From a checkpoint of a small autoregressive pixel model.
Model: 10.9M parameters, 20-pixel images, width 384, norm layernorm, activation gelu.
Training: muon at rate 0.015, 13900 steps, batches of 64.
Data: 194171 training examples, 4.6 epochs.
Rows from block 2 of a small autoregressive pixel model, named by matrix and row number. Rows with one number belong to one neuron. Each number is 500 + 50 x the weight over its row's rms, rounded and kept within 0 to 999. All counts start at 0. Numbers have three digits each.
After each neuron's rows are labels from the 100 images, of 14976, where the neuron reaches its highest value: "top examples" is what is common among them. Only what is clearly more common there than usual is listed. The data: microscope photos of single blood and bone marrow cells.
# fc1: MLP up (model.blocks.2.mlp.fc1.weight, 1536x384), inputs 192-287
# fc2: MLP down (model.blocks.2.mlp.fc2.weight, 384x1536, transposed), outputs 192-287

fc1.531:487503491505470483453513534439465541462456550601571463469569526503535443500516505439430457537491536458505447451528524487498521500505505519508491545490430358557451513573579542476551516563619490549467503469512517476488534460482482489551454561531548592539469436497421519446488386404507472538
fc2.531:479547546534523542526456410559455496499525464485536481410467494510485553443487578504454544564482463573540482499381527556370419521566504432419583483484551542611527486490477517526438468400384478494496536498545478481486491476485535486490542490504507351448508429461577512493589594537461473451
top examples: cell type: plasma cell

fc1.401:499432545509502600480505618572500487429525531567490484534543542495503473426558475488489446533485456640510505365458465476477528469514472475490462506483496513486473604570506484491487514535518458486575448541520420556449471521431461564410529533513480441523434483581572468519475452481566497450
fc2.401:594552441554485555537517507500531427441464515519426506607522549503542468555561504394509496452567492436489496540464471449536473399544518505417480483469529582478442450534554536585515464430510455470577516466460401461450483531487478446582495453532474516406507587471497561530495604498428527441
top examples: cell type: artefact

fc1.683:532449524606500534400468420467413515504505544549517584483432514477494624529475497561395573494513511464537479524516485491460510526574542491430501503435554509550538436497508425530529527556613464526531525534560576505557461345445560442538460523553510452512456480475432475419493528496506433475
fc2.683:450470528463521466582484518474460508521531489531580426523419474592476475460423421569483498578553421524535495424427502513478468534465536510534467567495583526480605500485525539527530411504468514518493523457486513528496501537519422432503602408635528553479520506436551500528564526467423483487
top examples: cell type: promyelocyte

fc1.555:531509604502557521436453416464546520447514520545510504564507427540575458497400456448506453493468505448419620586533578547525514547544536438429552539489506580509535481480487486497470534473581456530486389469531477559475549441521469413570503528487520536520507534494536573503457513491461580487
fc2.555:491587462502497504434445431531436506534550394559564520379459530556484485501495593556529533445489490487510514484421498509465464488552596448514533472525402544457521545464518498446521470570530490519473495577458538409472534545544515500467530446552489536605453478542614542464525500452481597545
top examples: cell type: eosinophil

fc1.353:462444464385492517493491524474528467504464465567488481458528593482427557452473509429440463559587501418541501497490503461567521549462467577467494483477581490459435460467533464545447517525407522492521537474491493428441474353436477508532541430415489557525411520503465440478565455508480438459
fc2.353:464495453443521511558501527491403434489526470553485487452537465507519402513425480505434499539518486505612523621480429474511442485470521423562529496479510497573502456512437555502512561542572521454523412538438567474508447581526477509461510521551492491547487578439491590521539551525528482541
top examples: cell type: plasma cell

fc1.282:425527557356520526520457495543456482452482490540502452438509501516496469498512570466484456530528574476481479513530490412556578556582436550456448627571460449428544472480471530511497572465604447435514450440464545535497506435408454479486473462575491428518492461506467503497457521529557515533
fc2.282:498496570545462531458524610483533402541578470513375555546409535539519551480506497496513536527401537541589472474360587456509594488524504483442371461462489506533449570566569469526520439481538504559435451490478453508469581525483507546451469596520534526470519479574499517511425547522461443445
top examples: cell type: artefact

fc1.660:509568516440481556521604488458488521480583509470515545489617474506526390472463500473479440530428534565424547495555447530503556528559484539501637534513588536619499441558518463475520554414546499533557469521483580447443563507401379522531510545590620482526477561520456534500459518428506444439
fc2.660:529557591387466517419496459459466445485538492488479540441503479381489440548527518566562513552522586464431582504412565522520511474447525409432459499552545447372472530435608508455517495498457547473548422518491558403425503582490580530408570530450511537518531474432502482465514478458457566582
top examples: cell type: blast

fc1.339:511488613484467573492497583494546545456541466480446525488545405503471489489446490509495420541489435571462459500517521536426544403363458524457525551578547562541451476410463578438534445433485413560585477501468555440502612450560448520511484524466510477449467495513454480529512530611457478493
fc2.339:596495478444462541530554479508543428514492530438544509455435450447539621530497546465456516474525501438514435521534521579523469473374462400525575421464456453511556470545512406560540500488499571501475432483615528622560462523482490438498485435473573506587542544524509521452452518545487499502
top examples: cell type: lymphocyte

fc1.308:382511531527423492484534510450609539538572484445460466493466498487474466538437442527529442539556550501472566515492505515438523488532443563489477485556577445588501515443537553518548536550557449401459481412575435478555520503440513522561583437418540440622523512545502570495496444486520467465
fc2.308:492571457406617561551471455410384485430557447513531531526563463555453595506557458450542523512491539480489561458461427392405451482474607536556478514528500575507375514551494560621477485505492430613514494533565443490462466438492581475514531456534451583487510592524476395436440600506532496497
top examples: cell type: blast

fc1.454:551491490457538439458445529451493517482549476606544443507523448523425448441516514523633529534570445448494575464448494479419570489530522553412474476527455484490488559514515493480391404481514467560531489535559476463491543540468509498490516578549372485552467483464512643502378493437491540496
fc2.454:568548516529442551563468552464516360504494466484542412427464625537582440505471560486510501594493501458442648549514528456463431542613505492434428528498491464462541469434508463506529536594443417471575518507569431505486417393562501525532585376478547516583489495463454520404434447440575480514
top examples: cell type: artefact

fc1.38:535476558523471444544506482494510536452512504525529504516490503516434388442549532537483533543508465545561433570488559496398523464437477522449487489486451550538481577547535508507547554573474525492502514504526630480512521479466452495500414466446492537423540522559423485507482490506563529532
fc2.38:512463467400507433407467454480528409527516436573519503516561566564492518616485489496472407471479499501481533440520472422530577499465552491515467499491429499489469452515569471562544584538588514554509449473555447591505545578487453429477504556525531611481496497483510541539550523443487393514
top examples: cell type: artefact

fc1.375:444414541452436516474468512499512531476441450480448416594463619556426536482528429523509477539507526444496454546530433532502499572569346448525530485485481422412445468523500567478434426553562458554604510470430494566523485497460526466527457447411492533589477502428524540489548533514525482577
fc2.375:536489532479498493498455546474525491432509445440539591421593507408531487578501548474517488451469535463451528503441525512459487494461538528402506492531482529507549565504362409568461529381487521504446529525511443443474570495548528522529539527515470519461439495480518493450439524501533453376
top examples: cell type: lymphocyte

fc1.530:520437460514598472516518509410513491557488496522455495579491508471494530523521482476433483478540477531528437550512426509617496541420491504499437566503500529524527427492585502518412461582443536532511478612544451454506537407496460458550419498368489551513500603571438569499397538495464540566
fc2.530:592504537532510543499517491590491450424504474519543592463537387533430502550453553474536504499488538509498462550490488518449436522431502521601613544549438406393537493496470483499461520485491492549454526513457542532452520564498493503444565439609545515575555539526465522472459482580503484536
top examples: cell type: segmented neutrophil; smear: peripheral blood

fc1.584:507555477535496520483549539454440568489502425502602548475481550494526479491514466511567494467466447467518418477528527495521563430617428522509377569517459439421508518585511494519448543504465554527522445429499487431484502464482534421518456536519595438476543573461464487591505445555575419517
fc2.584:451477454532502509556486487511481468414451543496510480438500483594374398460511527549451518556516508571418528469507505484565405515490515422484537449421511500521659510491518517631465504428565478474508587523467431448539535567519450501581561524409604504507515503576512521499511560435491494515
top examples: cell type: proerythroblast; cell type: promyelocyte

fc1.295:546468445509468488498466561546503395545427513503540516527477490470466473468454638509552482568606544600447445437383509468444436494458480546494523577541515539518508467423523505382511434498553550471448468564454516505498475449525517498441572467513491394554525469419536477479554512419464559536
fc2.295:435424488450534521485516577487489486454385435480488553495607501462505408510518498466467536465534476509503494520564429492562475577404542548543482461452455550491544553430460523430530528602526558526498540522518440489469512420524447452496516511534457505544530511571606471478530463491526485478
top examples: cell type: erythroblast

fc1.583:440564519440531473576561535533489519533453519509560410514555441439532451506586549545496517442534573470503560507503560456516481467465450479542534568379496568581473539400531538490543435506562437571476532459397629492571429514510489421517523397427492469535482458561566535464448432561510521477
fc2.583:619555500445515447438527497467486497451481502550585520530428502509536459529490415495462453371482472524554525575468527390457532572469483408473473520505518471501555540515514463494477486438519574521566485584395477603537538415565556497554627470558510536520594517447370565400528390496442494390
top examples: smear: peripheral blood

fc1.524:573463557565384504531560500522539477483508541524441491504449504509557588527580507529439545454378543505453528442458511481589521360424472465545549483518546588523456410554540450493469453504554550496559467570442442538599515531589487569438497526466483487529562590418476482411519431534487586513
fc2.524:432540514521550474528532465541509574484494436461490492523492466421518422596529456481430525498468449437522406535442558550389555539460481503531414568540480435525531508502446509456492484552566455574480547463573541479579485531423473531603414579511480417531392517486546472476457545410544433536
top examples: cell type: proerythroblast

fc1.341:465450505496421529490460431398536479596620488534515587567462427535476479560514516567456535479495455530511518530483523481518470580578521501469460511464464538522586432486514505374545495449535521467535432497508593532528471465631469497617432433491481581570551548574482470448539524451539449458
fc2.341:490511507459504434532489609463533509414549467488391414414554495490554504569466389491522460585491534471395462551571453447664529477478555539515480482492476476535496461492448487501536534489544523521463602482566534546429456404490439518497402557404449416459464450575518485480409564532613562492
top examples: cell type: promyelocyte

fc1.716:525586447507489483513530413472438443551449508519486639496609407558498443450528527509526427518454487530528629453465570546457537545434460438486498513498464483534581477418504395454497486562513580594493486492588529532438531597587471471570496511535487388573646515558506546495427506536562490555
fc2.716:557532526487486487453467449514592526487566517524501580443482485542508436449454483438495535478542528555434422448503555444531559545453484505516590569426542515443450556494469505444527545406510469538547569564557518454411473452466426449473514557515450561459445534531387572451516414529521505519
top examples: cell type: blast

fc1.622:480515593439398514480542518476550508523573460590480525506426590499466509598452581414589485531487537498447417548460506469514430484525501405529561546514496496564543478398429434451448458470493523490507476527616485496561511527542584478489486472540534386519532558494583509537615559525448434518
fc2.622:560473500591546476539479412465518501563504570479459444551624456432560447401564429543555474523504500494500561458562502508504445435590413565484583455502550424444559563564549431423590513507397499464504563494441495504508479516504494438523460449504520546543488427570457550475568525466490501485
top examples: cell type: plasma cell

fc1.115:474553544541496515521457487592509500488509490575550526500594529581484429494482479563477441566542474511480518526486539535505485399541503490573478503567549490435489477534485525480494506401519508480418458532482464487492442486487483595469482568498474540467511481653528458498531611430456382416
fc2.115:515526469574493549455547517495377518493518524539452458494440543486498417468538592448536507401481537483606503502578513411547480478430407548552521477439507494532623484585454531435565483521436522487603481473535646509424484463526453473488479508518536532428546537454394542545550462549518497623
top examples: cell type: erythroblast

fc1.367:445546514623506439492537556435555465585471477391445534507431532534439548496554518544534506587520445547500491452558570548514500540432483598512546493450600431529490498507537558513474534474445517439511554554546381435511525547505467526476557433465553483480561469462526542441579519477617536572
fc2.367:474420538490530459582508542504577448510468479529579489463485458462510604498497537482546547447528421542547617536511526545525442460436522494480537501504473430400455508481562559500484544481557429468481492583477509492472501499577491459579448494489572491533504453483452422506495567504583400461
top examples: cell type: erythroblast

fc1.618:583541554551511599417599488474443534392420437564507496376455463556514424462476459511547479486503523490522481531541550484512663548513497541507489466403527507501569507472485526486471565485531566538512489476563432460512540436464476536422550463442505595423512609606453616445545441495567554506
fc2.618:568453507525557441506506521522398449504521472598549557467494493507477548509547441509479490432572476511466464500441540530551516443437469437517508565499440513605642473566445498527494550567476498514521460484501414500471509430536522463441521517577511473507513566486529553516549497429450496518
top examples: cell type: blast

fc1.243:565513549581491461530490466545517526526516413506611529513537419461465501478493478464482449492438464506592478433544510537504492447579519537504530450452499442535501497532490398522573430516533444544498597543470466570544529509456607461565564424583487425589576529540521450453534501552571499529
fc2.243:510546464541483512474495473546445476526492506510506517581436503443492511420390413561442572562560413495371519514527467508508522538440484447610524557632484545447583503462547541527405565489522478516516467464567481496528428433556508465360401531487529467441487576415501472508547575359411588486
top examples: cell type: promyelocyte

fc1.21:491502510520481540534489530511499507443445498589486452519525492470556441413486413511516467443454549443547487590563567541489479543438486466477506496502457419520523512458466446501544561546532465455465507488462500486513561466505493547465484489494490420530539450506506452471544574482493516541
fc2.21:489480503401444426472442576494549520542443408396415555585501470572526524486552608520543518438486476536508447497535448466497517509475503539465418535510526430440496553488498586480424559445449543472517405469480575483463507490502571390378595558562473504586536529560464618494439435505409543468
top examples: cell type: proerythroblast; cell type: promyelocyte

fc1.707:568501465540524606498480446481480458477462495503461510463495547509494516485481496532569550416559507564427490480455523426492527423513463527467465508566455533457520581498416602482443569457383547413588513522471484466505512538502447542498513489519509543512485574495524392492509478431576513521
fc2.707:454580468477482468545535538622525524501517483518506563510399426538542563579517546466491518508464464452459528521466544539518444472415522369559556546532584471516449515453468537469475496567578497551469565477468516484483553457552608480542498515554495513542530477460536522510439540616420534525
top examples: cell type: lymphocyte

fc1.136:568480425440458495496494478542494495472499540532595445513535475517543434478475551518566495454575499490543424446478500446481537478635432510539426506523575399442506496471504448510567457473498511433519505479467493487445441546462455522573528500567526473474577497530412480446539408434538470503
fc2.136:470537470484490482447334561515572430483484528463507474478471431573576460460509502409402453457404509519552521561535420558530458497462526562550471477549515518491528511443492426498507566508513464562479522500538532515466483402600527481482598447440446494535483464577445502579498458509420482459
top examples: cell type: lymphocyte

fc1.40:515475495474510462523542545481521469472421470522508458597498510446478516452446539540545477439582511494521496546537601547469443456525499439465537446455488469535461518517546553520534515443483397486592468442427534467461452437485421572510462522447515498437430477561505558526511560502399498446
fc2.40:535547396503485460425485430522524523467482496500513533404474485518420591528488547571540496463430559556575521508478513482467476493465559493553491489549535543466589538477541594459472580474447482500477445527502480529454442449451458455569482464558464532491506560610468531588554534404527653549
top examples: cell type: eosinophil

fc1.635:470383528400550477456524521492481529454475473521541506576541495492519547562571535433448593415524548521469464495475582474527513509538472530468581429530428532508479527449486498438507532565530566488508410583490498473428605473490337503512469538435451532438451596575396503468477510560561541584
fc2.635:417532403537467429579451563501569346473459486461562453494481426482540471495441457498530510555524558491510426489517529549424513521472488413532478446566474494458560501484449538456456465528511513525441589549486449486438514486445433467441561486522542552473512559455535431496476564513505516499
top examples: cell type: segmented neutrophil; smear: peripheral blood

fc1.457:552468520547510459546578454568487469509515509488368528406537503438508581473503542501484495473488528371469505457421437474448533440481413523515528517487512460426516473599447545413485443525498507538406540546505539401525420540448395542512516507483496584504576506399435499473511540473562502406
fc2.457:508574485508571484346584410529473481485513541565529426430533447505575565504493563499442504543442562548531488543428484505549469506572591433496464525490566521563466459611505557590458510507449550473556538474458557489563375554482467487483431568569438454542524540448540537476501615525480471505
top examples: cell type: proerythroblast; cell type: plasma cell

fc1.67:549519398418534482427422412422464493434534487514580513448461489513503454461519529505540491470588484449488417532565531472483541450510384497482586505469473535474470473443459477544419450513573525494527569540529510443449524539485439485404527516584430468520549477502485473581487505557597470578
fc2.67:415518507521611617592571537538509567560583573542481492565436487450489554470512499475498534535482484535458523558472506518581396513428521543556457569485430498510530489464605609411457624542380584503525542487522531452517473424416463503504498379531509515548539535617480519439499599393447517439
top examples: cell type: lymphocyte

fc1.654:553402505502531465589554488531495509526525546559507537496514461408451434489449546443462493458416435506544513478576350521499473449505536489456433480436479503478496574452538548520523487549549401447437453491516486518467500590462512463548563433567549534535459440552529560440475527466496529479
fc2.654:502564585465429505452478559459475492466462472539513548459492511565499445574491488504473427515460546492524443515489527473522505515418554525547610460451495391591547530544564468524527562369523515504557459517450498539581502480483505553494525566537483496521516517419514504579499494511518500517
top examples: smear: peripheral blood

fc1.644:571459493547552489411421469460536434458554488482415442473454485564509576522453497581543366442552446424451498513461474524474445500428528514547566500605536475503430499474506510515514517522564591503496597460429429482499549532522509520581481332454603542516467498564442494433500453477469500415
fc2.644:458462509501472483526491491556449572496426395547481473435458394439441524373465539533499564460433538489465529535548527600520495449505483541514480605541505451428502487521448516484521446456479475565490514527560541490526491560496462399499510472539403488439432492466494555599495523440542568472
top examples: cell type: artefact

fc1.440:521525519376501450508465549555559444552506447422427512484478576494548527454577448565580433583519443413563418506494527461454531432599429584475479453479558448553497494539417589401552517545537515513433514542521567488504497441500375479483437415554468520552392381513491573512546407467476418406
fc2.440:392545505525497584448512488466449474512509489484639488439512555478601494421503446513531496517505408481453552517476492467473538533515502440480491480483506506405445501479517590522467502479441421493528569510557536501453476494447503455434403538492437421581481525553547519529495559459471472424
top examples: smear: peripheral blood

fc1.451:499493511532526546474448596512574585475595499538409457551555515497622373461561428488521484481434456425520496548443564507502525434451533522477541533457507512594457610493561510467499475518432532557529455466470423501505511526456495569462384568501494500488488489496615490453458516543526483507
fc2.451:471438396494595517487488517628461556395542550478546560421448505549511533509552518500577483469386547578453503498495396564431554460502529527553476595414490576514542536478465536599467508480429511435380518503380463517550551552576444433577529394490491502496505578445509506591477435454407513479
top examples: cell type: eosinophil

fc1.668:507412496537464497485548454413526505569533574487466554475522487493486605493458554450484450520472512450476507473418439494435471458538487413617487392507544469551489420449507456568568537498502480445433414516455501525485542490396462491553471503412474383562491501521502530507572512423478532528
fc2.668:487498433500476578408490581534567468439533433495488453495518571552503500450602553558485522484484377442546537422533606584472544543479499575576514494487379483462516536549491518471497532494465471534546523440525538463450453432516417502450560498497511493428474448484533442510504511508475454468
top examples: cell type: erythroblast

fc1.360:539561570522545585465481554470532434427580474439468469499483588547435467482461486462432415486508499525428531497456518499553524597388476622559530483500482472429544466587612535478480571524518429513560476464506490479464450451496481435567517517543537494529452508542541496430541508482545416474
fc2.360:485465488457480516567449572496457488486506466477402564499471503461543541509594461454517515371528636454526414575465494464547555490534499459506492578508550493525558499419514510555485458547522430590551489494601628426415542471478596539454420450512438496579507501539571454434584597440399461475
top examples: cell type: lymphocyte

fc1.606:473524562439480555530503458569564501543613504528560465541578530496517508649366455555491468486603546493505537495643468581461595505548569500525537559532495505566466479549590429469415581446566510518506506481476479522526514570421677496456524457527536452497492529447466472521395510407417485511
fc2.606:505467643438479562528580473509507424578526509454472527470495545475516546534496494486461435438449510503541479433441526570481427522460589530503458440542561553351522503519556509439454497457411546535519441553553500525485501526528513548421489555447538580518466465436576456531555440512502495501
top examples: cell type: blast; cell type: artefact

fc1.715:535595589509435542489535517422421467510573458623558417485481433456475549524479544465501447513470481499599445548564587481572571542530514548518488463597516526513504368484514487603491473468567449457546459507397489447450585491433526468458581588488549455504441493443468521453394485516491546563
fc2.715:571522535385521513519507526436463592486523445435407476472478502526533527553395503502450471480487550497492453429480586590563461506528519533487429607505461530603521535559529412598614559474482543421519550469487450536559469653513452489463483448539500578474499573536527555516492518546481428488
top examples: cell type: artefact

fc1.197:508537587589476507452495453505442526446437484543486499536558450491508486532567523419473527447456491523515557389575440505523467513500445546479447514514432482528446478483526360440507501467527460466545574473479485511547437479492451540525471552520505490510493503514488571416507536522554526398
fc2.197:568497541495487517540490556481561592466489425448512450444445478530448474515463572568483527572534478513443489536404472482538508518522507526445521548544486418512536458553506527506461468500368412455550498540467400455475502485501592511465442422430570518457417507523554459552519544468567559483
top examples: cell type: promyelocyte

fc1.126:475528558583371507555452547551480503462486486404554536550583409551474501521446491511569421479454534599476425540546576538459549482563542435450504505501584491485514537565551512402444483464561493541501538494467458498468502397504516496500473442507480514575468501512374465460514508485571507458
fc2.126:460553453547499442533453467492481550463519413502541445549460440531373521440484510575531555516520660521447544535527565511447451491482511511501511473421484495469548481539529519486430513514530442502444359517444510571529447475553519617472467541488541505463501486437560550513434492532490521471
top examples: cell type: lymphocyte

fc1.724:557536541509469402528573494532495523494514496464484485464479464502573453530502509486435510444561538467438523517513601495441603478423450584450607481425488515600489549388542452539506574491421555528514595410442456468544525445500459413458547540565575585520545538581468582430531384586560507532
fc2.724:518544465551520469453570498511439475492504525521540608514512416491461522508486462516572474457493484504511517532480504483447469486481474432492503411479382550574616552442523491545531503446537545502543458549526512552488576515529643517512534593480483456454474479476560544543488509478398425555
top examples: cell type: blast

fc1.546:544527563529502452554492465493448442499392466492586477495449479516466512495426548527579488498490455552505537589477404575482628469401442558383565475477424520477558499525572430442560533541482469535519496461480415438545506507485490501553416445498503563469497489528423519500432507464515491569
fc2.546:499505392498486526439419536546594498586465524530400439545514550507493533486531546468572487457523543469440561444468423432496348482484532496436426473551525469457449552488487470502478549597488522514428544571540452524466550600444560498417645463494455408511476479572582514514537463496447510496
top examples: smear: peripheral blood

fc1.680:560451488570480558533517562565589542524475527564467545573455489574558514557506530500515507518475408492447603378446475385510605618467438508564408536487527557558500460492507536497554528518566455556463477503618533459489454465486569529552441473565512493521477537475493502445548543552443513504
fc2.680:492489409503493408541533556456513446481482531498563518570552507451432452526496459531493494499476498496527483529508505524467514492549463565423523416466448564570481546569358499516429470553514557442532594532416430595605535444545555406548608459523540498439597599535457390456498422462429502449
top examples: cell type: eosinophil

fc1.650:498477393551481402460536537495466477544549520456590457540502432501431424466526457501540532483516538569575565583507514443487586522509523541498535555459566482498517486536609516454454455463538427407510560594433399585529410490563502476498460439625497566462455573447505506403473414381444513520
fc2.650:583413561588362473426483489413575441440500423482475483568452520488484596562491515511501558516576495512427497515501519483557617550509559500427469515511440491543541559496508512477575531519568508552564588537476568550474553476433497482550471469497419577546516521525539554322529474563464570464
top examples: cell type: band neutrophil